From a checkpoint of a small multi-label audio tagger: 4.78M parameters, mfcc input.
Rows from block 12, named by matrix and row number. Each number is 500 + 40 x the weight over its row's rms, rounded and kept within 0 to 999. All counts start at 0. Numbers have three digits each. After the name is the row's rms in percent of the matrix's.
# convs2: project pointwise conv (model.blocks.12.convs.2.weight, 192x768x1), inputs 330-439
convs2.6 109:513476550501496557546458477525494482435404463467481502485454494504438587396526497485452572519539472502596441516520460494487526517480537484463468470566467568562503476530491447499516570576494512501474524523536461509567495462551480510517536450540411539501484485543557495536506503478462572428496575526492547472498539538480514486462447
convs2.7 099:526482495431501579494493553528382499571437451500515496535460545489569438516560589517497450495527530540554551487518489434510465455532496540411569478474485463519532493456559538571541478586471439477485522513485478458520538499466482485514508459476410567509412444518582469439524486524577500545529536538518469472505508450491466495440472
convs2.8 099:472477457536524573490499557559482475465524454514483493521399451497460488557507513517547496449484523401528480550479578519554560524478539502480482525461528550497501499547535513465544504436478494457533544501529479548556550516531554541417505510486514538543471517562554513458501485558477509461523563481539481453460537511465561589476555
convs2.9 096:460572462542473478507490470526534460478471511479484434577521509461497472587591554487488522559549573461548487476508491557462432552520515488506532472531526493491500474485479510471482571430515479465520500514522447481509505507462532484483538530513545524553456499477544535518552528567544605570474509477572515535497457383504547508552498
convs2.10 102:537486489531450494463444505537547514517491540563481494482425488469443441447441476469478498484509494516560515517444499509517491425516526538561495527466481488495517496512486542439504485506579512434506511495501500463433503489537474512541538479562546487449518472528493464496590517482506472481512487511462577459577469473599460479499512
convs2.11 104:510534488455459512506502461449429420446543471489504499509523552542515439420446484518518518487504525531530523602519519577451458504510512484584515464532421541515538542467567499523466486550516481520472503476512551530527532508593505513489557524558534558542474565470487471491525473448520480555573508422593500504542531480528480489557508
convs2.12 098:463468496565507479555491530446517487456482400491509474512438525472515571460499508502448499549465447534463522510425551512490490518528534499495441440566463485487507542561466486502499543500491523544470511517415541529518499425485534529426474439492480458454495503471549412476502447513536519507504500532496473448441478483522517492496531
convs2.13 098:498519507464502443490508484470448499483488474544508525516537475499526460479548477495462513550465511514547591454502507542465476593578510501505459479467511401512539464524531497438523543403539500544506517502533507472530528491530443490493525542435493448559474598383450434492483434521480461471462503529566503474519538539508483426511560
convs2.14 099:513430515506519485537528573605496507549465469514506494529470513453557516589422469533432453585508525503503449524576429468541532521494473532479557419510527568494407562462488470511431547526543543441554513526603523523441503501480483477528461526480508565467507491466529518522489477498493470488515518474507615450432516527564536543508516
convs2.15 099:510526476526455515507485545452529480560503484525466500539408513534575582480521468506494481502557484546549489555506472503496437490502539560575443504512501412489498492407442473482540494446554539465502580502453534530444499494541571507488484495532529464496521546505514482527543543502440465462466520546500554564503496512470488558449565
convs2.16 103:468432482508451530569497506461409547476480559509487453484484503480421484539457482489482493458477494489402438435574513452526517494482517541492549537538556504506437494528546508535587471577579459464486527547551448502485542396436501495483501473462509525510471487555466534545473597513521499572489493469489452441473497509546542518537469
convs2.17 100:486493460502470521477561498429502536580482413576500419518513491533518467523556465597473429500484516475508517476499544487583454518477507539525463449467463490473518555521625403574486498528502511534499548548510551505563541555491481499491475439497617520525502525517484486419516497519509492526526483434450499500553546507523483473527500
convs2.18 103:537559434508526529525495490473471519472503479535565507523463460536404474503461458476491513455490547522508487513469466469445466517489434460417545551520479571547509531485509418471502513456524452465470544538535473492529482541514545517537505508533455551463522508508437463373525484508438511536483452442469552533462570534583503469537433
convs2.19 100:534577560521457471556456509591461468480474460547554511491413517564507466571587484456484547560477471502529506473529481574530492544568476448511479472466503486549505473493550434484562527428476478493480582569562502456437503513476496486484523453613451543467464520520550409494548610530560462495454491495503587540482479557531492516500499
convs2.20 096:480584444494517460502507520556433529447534469456555507477497469547424496455519482468586425519543532455523583522567509509486484470511457469609561526512516512474486496511483518437492525537442463512548500483563473497477408430533518555461543533496503445437496511531424512516432437410481511569439546567479538530450537555428577527513468
convs2.21 101:454505478556445469535483523425447419510484488528537518509513473513604487547538499462463534479548473517465544519490528436576495449484502513520574515523493462575439571477567426522514494493472508489434544461472459570508461486454535506443548455475464442566451520554586449498464498510432492518486503481507516406495498457459521517561513
convs2.22 100:530473522486435504525522532430499483416476491527480542467470480466519518543510560502420453468554534613555501544595510480511530479565506461505534506503598468521489499472509510601514487552473499475526534469472411534466505432559502555454565468475515455503414446553481567491482504502447473509499469552515545524458474486538504482506519
convs2.23 097:427523508543502489436499508480507533513528483445512533525411487459519544550543490524472461496513502457522578456510480516509543509497521505563472459475488467482534502508480516567454472529499482511576452480476449521569464486490470475523483505476556488406530551441528557522504553495476452537539500473452521526455540432543460510476446
convs2.24 098:464557484505474564502517465492590470478479506510430546469546513499431444538551476459446473534484479542557558486431586484468511488517512568521539503544470465518471523550411547503541496432491490488513475469503531520539492415504527483458419505425593530463467469475514497484457506447506506542543484553539521401509541479442459582487473
convs2.25 095:497526486546501469503469471476437550448525499521516528463500474474539547557443488488547546431546504466519557490506483511505515548519558536607511583511475469468479511461486565473556486473545489506550492521431483590437509438458513546470583549428515449503447526498516572523473557571475568515537524486533457525462541510572437507462497
convs2.26 100:468443500573445513522436474532434501502569464415487486476489463517507572452500463485539500466592458518502542554477487492417518521514575523494518483435501421494504470549533510555493508472509518520440461449497485577475532534496494558482461464546479524535439489389520532455544489499554466486461472581496494528575511577530471489569524
convs2.27 104:489561514531531489527450489573531531487510496502521501530537471546457481478482502494455347516559503498588527450492553489500472445588530489515504473503500442518493554592465470486490535483469507532498534503533552498504535555545427477516576414483537491529395463522541481445534501475562468485578510530581522502530522475502466505488430
convs2.28 099:510525517506494465470456455535513531487473492479471547530577505630499511571480508481518454410459526454605489507564553535522569505486537521541490481472489475497511502430537466515528464415432530488479471519545532537512464461506539444442436484493564580536470484478511491457531393500480480527491476590460447560430461499474477475492448
convs2.29 098:568560458584535535546380487521480515424462539495499536543618467466520535478442495418480460568472546504482488445502449523552528528500448496464485493479468511555554518532541625504473521479544499575568535520533487510566470541508458485520497449482514499561548500525453474531540540506482491454501505500518490485498569562499486506519476
convs2.30 100:510474513452510448457577456510435494535497531602461534461451470532498568475548473501434483458463499489453452505520483500467525548509475443484583491542548551484450442533533525481519476470503507461561499478503514490535475513456549507481615520563501453511581397513437528471423517595480464489538539529517453479561472626536497554513497
convs2.31 098:523526495435525546579486462531513481479545467522504451556464525551434601557471525546504475500569464585499508506494522412508454482509523494471538466575491455611463526466506553473491505473517478551489520482469462547526480599499530567423494438497474463513461435559435455494509483426471546461460461553501458468502511549458462489524467
convs2.32 097:515460527520457442556515565429453496443455493474550527439425535474431509487483508466488534516465438472410501526507556433525528483464468486488435525475605528495468560552565455462485533555450492524457537471491464481496418538420469504482485528582540447552461489475512515477458593519506463501477459456480468488526479481511410488499485
convs2.33 100:459433444444459484451515477544473482531497558558495476544495548441491479448488541447556503496511525560500459419477509487538441462463479468521536505548459461504492526517425541499540523511480496472527525554521543473479507505501485446513474499584501522488494528502481485546439477503588531512545468425468487490483473472523501467540479
convs2.34 095:481501482450555523526493506476533500443498601483510501489513489489528504515519469497534521480528473460489490525477443457466591552550453489517523463515500518483548484484507466496504506412527554513517521506491442483516499465476477463487540511461478437575509532455521484535537469403513559486474446459534560517521493521650465468509508
convs2.35 100:517465465416488540506451461557549453438492485533530473546480514510535517488516458465496529594556486469516520491455483520485489524524534503533485516535464497539531494528539494523505505456451530464539439458545485480435521561439489500468578567492568447463513466438527578525472578583516425563525503439516384504470517427435506539507472
convs2.36 099:479437502571491534480508570492512538551489553469560479519528489448480485490478458542533449505574531532390500549479525490474402488488465507525561544484547442578451520464544458557495496472512470470512572479524456527422498504442604514472529544639535494492550502464582515482451572440537465502497520500462496521476521540405529413540533
convs2.37 101:480484542413577479512531525536494584515438449532487487463584506493507520458505511507552483539530471515592551527511459476524409483441503464460483537508544534485480508476549499492451488481449426409483554473445437522469507455542436483420525504489478506523480519527435512440484499443498514519476474497514556482508413468500529520484487
convs2.38 100:463561509515476566487499466397487535523540453449533510486508548556524482505516501464480489486480515476460620482454539471541546496482559477499494560518508486465475525496543463462471442493479541424538516523499489500611435550459508576509516443494495462478567576483438435485494560583506517493588497520533478525527531447488490508549530
convs2.39 104:508513574452451481539468508498509531570448462516484623446664457467522489503511430525502433476459418460572472595435483485436471535450480462508525526497540514524524516488475457474457551453463472599536424527573424515418510462558412493519469469466513523513490551416488484534463513474479460445442559513409467537517440519506453478574480
convs2.40 099:510591530531529548453512499497538542544472476483480451497626568485523520505506443448517471556469429527567499535529462534521545453507553533545564430492534569495483503533446548531478504541491462478475509438529560469429496473482510535491491469530486487477520506565516443481481467537614582532466467479516474560451472493416523533534510
convs2.41 099:510550434587467500438566485473505498475489485435491520460465484532545481509517533531453503470572557504465439462509532505530466562484500444461531525514582540510441564509512470457518485485469472547570489525476475464514436485440494499475496514561626521459501532503478504498481603551506544556478533501478518465465508519460512475485496
convs2.42 100:470471535468431517451433478439470474490518484554473516466516441427485494475478553575535479484553489507479500547573495481538465444562484449493470471530517513481460596532490526433463551538513528441510605471442454521536476476538524489512458442507478507448505521513483433477484487404538495505503495466451595538496439465432502433514519
convs2.43 100:503461460543412517549432492526551513539460491526536550432543506558520477445491517448496498473489469492449441546475483559533493515556445504521432441488544577445523512542477500461511536549524482451490492518518508449498507510543476483473530528552518472487426471424493533506541468558534517477540493536536540484457509443506418459483476
convs2.44 099:522506501506484526529526476536562502506549534483493564478529492493446590573557476484499526507577536483442431438452515417466487528505499541446527518499552487488512534538580406489454511491496496429469465481497524517502463457534552509449546555560573584480438517524474478492518496495527531526577553500436437460519499445419463552517565
convs2.45 100:508506544510479478472516471543384471491515522548439513490542511488471487458544510493577499521544493485476498568480476485463482590485436479547473541480437450465520479537485503524429533457483495519461547486510407516514456466514411497505496468458511512499460468488489496496532536446607514470490546534542465552572554468474453442477485
convs2.46 101:467451558510479514495484448559529556454551524471481496477561522466457486518443486544500543541552477492565589498522473483533477437500543478517576416542486439510526483503519532534517479491545470471538511561537554516455517476493437586454517585535469535553473531550537513506573511541556414523482479509509499574556505480506549486491487
convs2.47 099:499505500489472528512526534505520498466489482519538530467471563546473498535490551595432592461511584533574541525489519541482587495503520509515539488509550508534505538505471504498510437550483460535571559481483538467511477485502500490443536447502430536479449536494525467478595521509469541482529505584455434534503541555432436502441441
convs2.48 100:520504427428543502510555447546493476558571583565451570475520504511514514462594511520538547483544495446537491512542451512522501454559384508507461468541486563442547522514508601517498465426493484509459535534515467496432508519520473558477483499434469610446496445417485455545498462459527494490550475480514491539502426510473507427507476
convs2.49 100:573503511461518520450534487500459527516503514512484538499492490502432479510567563534544425484484552444513567353465458494479449513533534555488517481552496538464532519547483503497554585541502519482517503552544514499422580554433528527445550494517519491570508492510532473538522491568498471432489500473559455469548518471458463404559495
convs2.50 102:457514539543496512494514483464474515456590510554475544528439459477528545476481491507453490552512522483443433435410494507460538489519495456553403475517522525512522531490421512510507529512477465498522544479501519432502470489541494475497535512519497474484597464468497495440532498583489428529538497375525474537447502539495473472570503
convs2.51 106:458502431588506482519470496539466507570459450515573443503543471524548472515585467567480506452571457563590442480479491588473467486548480511525462521491495521499475494517555528569467538460552458531500464491538517447479473441556456545499553494491537521470550519519529542497512550536451447463537497519541529401506493534552458527499420
convs2.52 103:527517503550438545456469540520550496437517540457488491526436582521490552420435492541558482509472453543512487548447506573506478474533416519483498507493545542461506514521485448478551490497528519496496443490499573542533485526550516447585519521522486557501557458557509479520575510510459506465509515557467502443540508486498533571539497
convs2.53 102:478494550484468475485539528594463413460528438563471557561475456481506451572550496499485491501550465519490505449528533518539520467554490477529498501484482513470489488478447522473505492455480548472525485479481510481522481490534486552490484497459482520464464508399468492438545446438522500546533480453479485500496432399426497501525533
convs2.54 100:466473546480477502536495502494544527553516516511508417480577535577481499509500519493500534570426510559489481547494498515527538535487533423520567501452495455500408480521467458479437460461559473495509465513471447518488511515536527467521460549549557465495516446513545493557292470467456594488509515527489576512493436413549531509463436
convs2.55 099:506507516557441532530515512511467486460461457489496476467572590450522590502487563533570569461494536521509503566467549517510468502506516448484523474540510490497474492558487532382509510476482452500492426436515487553392433427483491514493470513445423518482525537529536503529569538508497490463508506474476525492504475508524478441534479
convs2.56 105:505403482516479541503552469516587457449528458512541521470564501518477568586462527529552475441531495485482424456464470495533521509485520514461496495510477500460544521474475508521498436486482499487472502523407494499465450523475487488560465533521448555507503510580505488512600497558551557547572579486550511504474539533543524547521535
convs2.57 105:542426534487499560484513583531502496506491506503530529518453552508503492496488503502453493482463496560470516542489453496534507387547498512560490526527488500512556485499551590479471555476497570502512486490527396513458498494419469427494441444501538608509528512570527499454434572547487491462503600482502531522553521444426467429476434
convs2.58 101:508505488505540491450568538463406415500489517542546550495531513493532492485511478440469495518491556521521538476499491485464523463531532511483513550533453564548525535460464510532503550499411444521437524517498529457607499531430501452465609522488461490469574483445502442506482439566499535466504447447499463470506518432480515504543532
convs2.59 101:489598544450472549541562503427525486527512522477537451545521524503497519499515500437498477519463442562453587513509444500481496550453539453512473536479516484470486451433473484514482496488506539530488512570464489493530459578545474589494505525457492404387542520468476496474486492465528463402564499469460525466493474539525502508485512
convs2.60 101:421383507529552500480523479436403497524470451517563509536458478573454531539509522520520464528469415452421509558515543460472510436562474506514457573458513500499554484410496506544546503512501506540496511494526425508532424519454519505529534474584598441509512513514511496518528485479475523468509546537522518500491490431473473519501526
convs2.61 095:480482513533473531572515521498600460477477470493464522499481492508566554500484486491527544462491485538521540516477517550480498464483488417520583483474459469442530518448454438420498506472553524504567465546444522502489437526529553508514465485472458538518559599515508507536513422533489491514515497569498593565517521490533558481423501
convs2.62 105:510472451436504517456510495496448523498561481471519518485515472514506585554436456477546522441515478552406483544473543495499554578559464556460530469481510451535465579527547560463524426524474468536553503423584483474511497515507466479492491563516524431441515511560515508538460566480440440470513464470523562466502467525465472501485536
convs2.63 101:522604467470475479561513519499567465541462492569459495519519486474491496442490471486444463570555495467524519522498480503549491518520537521527466514496504503554525548549562473429480550484521480519491509474513547470497473507397491484521497549475487428492499555577445512485431523528485448474489460460514560513508477550528543506565516
convs2.64 104:541488531480512456490537529428501532464515534515523485517444504465498526558516554485532491451485566487463431443560528532483496536500451473510519466629474445463453505506465464522540508561545555442530486452475496551521513509498502515516478523488482537511543444414462550488476545513523510551463525441516501544494481469528545559477478
convs2.65 099:547491489450468537510524532470520523410417417517540514482523450479438474531442523474428514538470570510586520529506477510509582470503482467498553467524476565521582470537521592561473506513495486533532532480469492560528498599490428472445461467585468506496566460496515449568571442572470559501502438452519439496470442502481515490528537
convs2.66 097:548489515461514471477448536464463452548510501486531526477470529516433429523545548445519470477480482540430495374457543528452480415480484510415527500464493498460460496537515454505513474536501417509372531481455545537452576482528479542463506475472506451456520519447496434558396526541552491499410499454466492483552487577537449496463530
convs2.67 093:486509484513562456470455558511496532512463531466545493560466505464404482501492498500451497554416551524438464443512472477510466488537464460458525459437521495410557532473597502497537482533511521474434515497478514511551472575464552500553477509475561608489460497464538527521516524557466478487547493485538457510569487462474488454434524
convs2.68 103:477580475462501469470500501474529496479552542498472479456441465553523472475490498462521460560467586488462455508485500462453488544520531557428476533440458471460523514470516474541516474515551500439443526477504482473557589525487520433548498469474483515516470491543591488404472516553478517512525493537468543541461489549545512492469551
convs2.69 105:508449564482526508461501449535544476416513540463525481488540476503516455522473471487516559510578551503575548552471458512564482484441547505524504450542550482488479501495477493461492511436481522546527397440485507501550569498552493498408463515446543503477455518475462502507473540490422495441480550467489533481453502525510499522521510
convs2.70 101:489566527505495549456525515489517574485520545525524465500524469503499558449561551491470518470528527518469535611451495524470540470460500524486522527449516475484472492523483442378531552465461491527494469532495521504479548559501529471509447524536505431517552511405526563399516565532553515471536527524527521489578481527465474472470517
convs2.71 100:500504468471497442491480514504576528506506459502504492467556498545519519510505485547478432531525544435523515506519531521494496581460491477451516491501539506488444518458464423601515403500477469517457406501498479496493539584525506514486420490575570525509520524558435495504514438524424514437531473468490529466521427410472567510530479
convs2.72 101:504540490515495474484425515509462458486467466455546545468542534522507566518502457485448514470526463531562607576535495487493531466516594529536535543522474497515470457525440512515546494454500496475491526448491503498586517537583482464496594539485496517442543559515549500537527548433518561566469424467471493503486427503511560503448501
convs2.73 099:497497473499512522471442538461546503543522465528449539516517539607490539503479517552528444474499537480484575471442489545576567520491512471539489524476531494536472448495449451503515461533502496556527475451506490518441456482434572512504533521475513455384478502582507534420520521423462573535529469526510446500501523489512505563491479
convs2.74 098:508569510502500516484524469499592570509434547494516534463564495480575495459481530537528510505513496477574548428465486531457511519557480510485569558497462482488520477499487533568402469551530472484522533517455549446433514534517491483506453499493546550470458530425442526558579484505533485464459541478407555468531519508502453461472552
convs2.75 098:557470485512507502573489550525570473450464465565554532496446510402451468540525547492477557500410455504460510501539497454543487507505432491509443550533485481522499514466434576494512570515489519547463484519532526487460541516560482466458450523463496399483512530434447554524499499477502498550482484446534455483548476459459534487539535
convs2.76 092:500506561514560474553521526523494524497488512516573532512574527510522503470470539514483511420511521447469457433503506541438531444481432468491435437562544553486532437478460387539423534514517480488424511371583460523477527547560526537511518536509548543525543483480458535493529468478469496491507450533501475575492553494523490468518487
convs2.77 095:501514475499430516475551510488462442565534509506518478495473441469438448475521422465549558524452508420492555435557520506476475585537573486568463494527484489505534475510481571532555496517476470494461517522513474510525552496496513506544461515467418490522514458590454524490469433468477464536442522538502484492539526549486490520497466
convs2.78 100:440517509461518482489459533499404505586483470463597497440571505521495509472537496491494551494489516524454536501522489554511476522526482453457466472496536495435444531505500479477587540476446491514529460471554541492503464482464550535501506468556516478483551445521498518517516518506477503464505544445537473506520465553460545486544500
convs2.79 104:528491489549509539463445490490473504488501523463528452522515434484477415499534545524518475459474465478511500388540475462540485515486487457539521544524511527555500512438473569579464484522502446562441492459503536507462467594513511484465521472547532514584514461457498559497459396523500522535546488536511447456508520471433531518478490
convs2.80 107:553495509445481391482501538518461525528543514484451505550487577464492571488477611467514506511527483491473402455459496483505510469511458464497552484492512482505455488509510519455495506529484491490471449447429519509513513510550453492504479542578487446527532417483532460494528489502477508475455499495531413567522502542496577497487517
convs2.81 103:494513505472499538500504526525532544595446590472532435515539456474555563495528476500516509527401570485510451460485470515422484417509445526456473474542486515502460526498470522593485480530461522490465460521496513476497491455475549448516544530511461527469502509466440514520459515404492514429429507498519536463530463580523503513463518
convs2.82 098:524472516589554530479533444492406500521532487509573517478385499468463489469503510572500412510526411509485478530520509514566528480543466486551461453572501509491572403471510454479487522451542484506510558502444517576472532510552497511450575515563515489503554504436424535442398505503539513418440502510484444525521415444430606493452457
convs2.83 099:487429489482491431495507520513492436487495470479500499545509465501501441483472501541497489447486469493458544490528408514512469499510409488552500521525499456570506492468534492514453545506449511540510532492515550482492440514491512486463494502457538515432537515495508461491516476491538465549413462444506468504509385482441592574486503
convs2.84 098:513441525488483525527409509485458545503554476518472502504495501521495552532567409475491480528445530522527496477543518496472516517440526470489460525452505520482537487502545525483492481588488486497457540483463489504614464507467532505515538520409443556515480450431472494559485589453495416461502499440498423513541467487563513526487446
convs2.85 101:478553464487484504429549524439497473529497460501453497431506504488432503533531484458469531490578488540456486464482506511469521550518579509548486525472453606514487527466492488460527509566524527468517447485449516543569458457515447522515508485540568501512490549497487500552510490530555444507452452578502499501477460545487452518512429
convs2.86 101:507503465634446484485531509533497504493542463564519453496518516448453461518451510466499458458514569478429498444498502515487519523540501515529491548493477468548586508548438599522447565560462489509520472455537554414462498477503503557503502503584526558464556495433536488507479553594431467539541450494488450521498488512453460418426536
convs2.87 096:564531493557537501537561517487470598536494551519523551522431480508458465517534501508496463440467527566487512536488417479569548520549475524395499510466507475491534503524503533512484533567537488530464509486442485525492460505530488516525501520522540448518502505529527576504505444470456528484526543556489421471527489508461485501484479
convs2.88 101:491531569419473414548495478426446522570462578501541462471595514554503468508517505496463515534443515598472516413519524483514484469463491550365559534531452517502512471505529496510503503551515525533456504528489453476472525490435525509516459488529530494524531472543485444552406444479433535454520496489500536471467458496489473491433465
convs2.89 103:481521441509464527554418484440608482401517455483514530533555512545557512582523497510530488484446524491524589544478497481478494503478546511533502485511515478519474514477454494479455478378499504494576518520472498448461466484432508472473494540494497443448463512455493533508520523494523442464478516491563484610482508504501491560441538
convs2.90 099:456495429480462459513483447466450510423526470435524520507528462522494497496457490416540548442524504551497474469504501553457500568456457518490486504564468473457527493548494542501501534506489464500496485518479471488509467561485514428525481501564546583475490533485461473511634559503449454539498493462488464514485504560435516550483488
convs2.91 093:487458498510595504527474527438498480504481481504528500511499509591512549554489487481504488503593555475421512423435489505432550520505487499494541548537547498503536488482582391573546512595483566505566419518525405456459550512428506506466479520435484487506490441476484468545573533480421407495571458484498420489477439563492513534485491
convs2.92 098:498561462446527521519467535542438510475475559486543508525473570440598471532471532520473558487497476438563497445540503536588501436525493489412452459511402504542455508542517487588487469552588513512463490506459550523453471428431499477509474504481492554483434514497564535508439603438531522475547482581526557497494461566526448429492461
convs2.93 099:522490518459477521469401514553483511486484478507463538520469513563469524425522533484486506481477548489533551479508510498553473549545490464492469524509450574511564476460521475498488527487557482469489487482506450549521582533490502465446513468466529534512597469515555492538484474555564523465459503533546556509580542463441486454510588
convs2.94 103:487465491479487559483448455455494554482511532532502484433461502505500409518527489495482545425438523523425565458507499506468460519517495523506501493489474536498466524463504572500509492534556492481478472511464464572415523575516558471474538491480492498538493488532526504495407437481490510547477526471535534411515509553529557537452528
convs2.95 103:549535485549463499517555537560471549534473431503543448517565506488531498532472574456508508540486551475518519503548494417472470508508513517465500496510507510487498455491485448501457519474500490513487457520506482501512528501409492447529551499528487496524476566517529587500527501555450475505499577470484414601492529445460579556501511
convs2.96 103:476516476501454414466508520560499445567480533458469478496461452505551471512542545505493540475458505388504513513559543499546503502520468498494510453477493529536471502583527476487457499607547503508480455519473477436512531499473489492502525520537668517491530394491526569420447458466478518443474460511539491516503495458449551444474479
convs2.97 103:509465470480532505484482481434449577480548510497548432562467538443465565463503463570500540493490532530534504465516543437498470557560536493487458486484527461507430502448504503422475521494521491506458519476483510503417496509435467520476558521518529485454561516475524552519483545500510472433462448561511457551504485463565553507480545
convs2.98 098:486535434520523534366479480496483508559501490476483465450518454496527473500532524547518525443546535494479510454471525540518463488517437439517497517552496473526546492454554550537520492442526474492479469574533539536521567466497436540478465440525447468581518521504452532492552526479444474495507477474448482495487535486482559481467469
convs2.99 096:527446473544533440427556509544564500500519528479522513500434472505481464527488498427539529471496562525422515487512462545542543491493447550535558539492473496553484509548439405463535559570493491521544442482509465475544499438513478508543489539566509435537461442515460522471522535565524471478538495489507453529503541486445572519450542
convs2.100 099:541511426464507476457452522575466503548526475490504477484474568432531499570484537531548547498403513543469442513462547501547500494524499533484515578537542520529486454541474504481493549514433478489521473491476460530487447459473545462562515494513512570492520547520503535488507487419544537527507521543562531437514519528500494444523465
convs2.101 101:524519476503486485468527449551552591511507520492487505490462553499449524569513488442440489493504496456555445581554481494562453489493453453467501462545495473531491472523573421543541511563437484560546514527510528493482557543516520531444490506484494472512552501495527527512514480508553455487453474542578495444482491531505493543496470
convs2.102 097:532489546479460443457501563515380485540511475440532507556468544508456525493450497485510544500543531554559558573487510518527541478481514559511512562476457581446524502506488449543513518584477449466424517546453525557552521482464509519517449519518525503578541480493602524496371525563405479543499570549423469499473536548466520555545483
convs2.103 096:526512506526522482380484528464512548456562507480525487493512521540441561436546484526494473485504454463490422559489497429543465501544531424545510588549479470492526458538517522498492569529561532549477512493526531464432516573553481482399511513488550481491447406534515450548480564432522536625520504480530549487484531570550449575503556
convs2.104 098:541504507408447487482492527563455449528494556522454532437497553599432544455503485521457503435520466506505492479597477517505575560560490537463534482564459542476430459459522412486459505516484466535498464506441493587541624499459503517449464480531563496486527449544471444426469512515564484522539487586508488498499562454472546491471519
convs2.105 098:489427438479469540459513520544508581507464495497525568470604457511467549542520551536465513434526602494489545485467497502493449442510517523464466512559459552539538492432407445545455523586527567529567525522485486486542569484549523492509453529562534486510484579563485452546443441505521523487471549474500442510504511556441558473472517
convs2.106 104:526520568530536502508575438490476462507478506467533459449464531445474533514438504512586515585536528506562577493452536569510521452523584517505513418533510459511554467482510535410548496499498491506535468476521500413493477491548536431476502479489539491421483534442441485582562516450531524487514498504477526436510483462470472459444451
convs2.107 096:421480497514439528501496495460547494476457465490539493466472556547517547491476532522468531564502447477554472420489408508496479473483506494584531556440529502531485419494529527513439480498520528500555494489507531506512507511516444598498511498529378525493498542482447464508590490558481582518512507563504480464453488520479485486483479
convs2.108 097:477395453519515510499499470411495495564555518483501544536591491445475466560489452475543499492485546513421520599528512494527466478550516531529478568457486512467435530600537553522468489504437527489444445537515502498489475504486526558474474477505522547506583466513495505555568464496496500520460507605462525481480537453483456528515435
convs2.109 104:480480571414565544551535467564528458532446490564478437451450514547546493503429446485532578434537535456450458518488512472486538530465487455469442497518488479564500491453489494484558516515559540540530518392534527600513499527509518476508521474512536485528505529544513498473436506548504484483539498470494472511466516479516509511485555
convs2.110 093:463519435453508479489485521513428537438493505566535496490496523483502559471434520462599475506463523587537581498503501460495485465514558546518543457496509553518484504461456532485517464553482545446451490478482515477490566502453433559491510468550442496490464512562509463505419543515475487558503520453520562526496465505541492502494587
convs2.111 101:577432507516477450489598537597446505493494516504542528547489565439455491568487521499543573511497473530497541463520493546515545479530507522562492456472503481498488448550506512498506499524554489572490550512520487478602486503495510476469569520485476485502493520535402544417559528471473424493540527502486510494473520497448469486522536
convs2.112 103:503559482530505462452495514529356496522594517510449488450528442518477538513548506477446477531395523532546382541488492541529517546445507534495467569555497487495445489532590478414502466540517478563423447578530520472435495508457500490498516528452464550496512466537533470486432561461528519455477521509504475525448512502526515486458536
convs2.113 102:563419442514539512406520516501519463472518530534491518539486500506543456488602504482485488495463534437487525391534507506520469538452553526492462465453497538528446427549503509468504471505530530494515418541508534507483522538418540476460478499493519523506410527421454482471485465486544503458456508475439410438452463535462470408476531
convs2.114 100:476615459529555502460491497483486537524485480502524524513502500571559463440475474496543547468465506525466476592487463513514522544539469520422475545466537441444543476552501462447521497487496527493510542520461478518451417503508443482485460437514533483492449521498491483502547439530463455491527511527448449505518519470476429391550490
convs2.115 100:441483491485506482473514459573484537475503499458472480490487511470480465459493477513444554493508525511529450490484467511480544500458484487461526434507477461473449538460567566483549510496539496535494504479539474506461495511506491535527517516555504510484430466495488476511410483477482400483533438525460439562530546448532465481527505
convs2.116 100:507415459458460502542440548485410494434485488533564514535465508513491507553492501460503498487486499505424448457546443435541483515582497518461524421515488547533537548453546507533505505563507494486511544547417476512523460499474509527557528495492560434541505570476552556506464509479537486506520526495440524559534522509524526460531489
convs2.117 100:503463459550534450471487482473540587546527500519537416506519539465481529518501508530510549465529481457502506454569519479478480477494443471415531525492506456490435514497563568489551566513544521481547493516511508563440590444473526500504571482398546527492445559497475524552537509561494534556491548495519538487541478524516475633451442
convs2.118 100:480473480493517488478470464472493494552497480495507456520488458508501515541500470531525537497583506454444497474504508515570515616520453548497515513577532517495509465565440487557527576541496479528524467627536452489592503505490506549503493541506450536458570530520500537598546459472462477486504453429460472510489449538463482361485431
convs2.119 104:536486457522524490507502499500556538488506481509534509469534574526514567501528453564495427532513573581457565400516539533426503609501570502424570486468517515520417471447609538493520523509497507457580476497531498580485505509429404479498440453518496508498589472443512565500512568517460444557496496431481415455502470495509533519527510
convs2.120 099:505519530497536492557468497426557518491444453565519479471602510481438455505512506472449467456538550548455486516495444465544480462512442520508524588486535501548478486518542441437523451444438491473458530571505437537562415550484557498481536497458465441500531496497541562507411452468471478540477489547484464531482474511490458475483469
convs2.121 101:476481458427499523482496481456502492576511502574506476582451481472478562510519490392449460464517495539446476497506474453519508479539502508450534499537507526469539539504468476497497521584540519559452557486524484452487485472492520567525534485545505458538483485562438528461461484448488492615461482520489556512518536499434570568501503
convs2.122 105:442462417531470498480503479580487476538446507509547444475448533443420482474488536488571489521532473515432493534583465522520524563523535557518506443493528471538492532492501469492457501441464468556513479467525453475520574455530510470524523480408487470424457499468502509512559557478560506576496480482538539550489440481489423510529453
convs2.123 100:498514412539540519503556541484552510491534535452583473505583557515453588521508514495514584494503438496551458494508452562486446540467471488469549502495552467488455419495472503452501470503520450500540500533477576449541574535498471492579553519506498416468488458420447495558474458489477547500537424463449399506493493541585526527479497
convs2.124 099:492575551399513454546493547551481519433401510472506466419533484479500531447524487442483514521496476486589680572471434509532504561517620555536493452434459479433583532455516540513486473478518467490580561517465520580469520523523493462511494512493449491506427426489456565570570485499603523472516509502520578576457508503513473556510467
convs2.125 101:450493481433486529476583516525559449522561502521546452495506474458518526601495589500482490557478527482560461503545504498486452502490507553453477502524535505504482508450483478447545486525445482472514417539459482491494442518509528516515465468518550508527478512479562539537430379501520454470514416511504518499605496455437455502531532
convs2.126 100:496492497464515518521505507528550595591495463468554482538528537549455446528428492435554473491455526551540429543538551446455540532514509514517566499504514474491541511587505474516488492559573476505506556543536449505485527501502544486538602461426453559559463517539500502523596495514459499493530467480477517518454542547466413484482455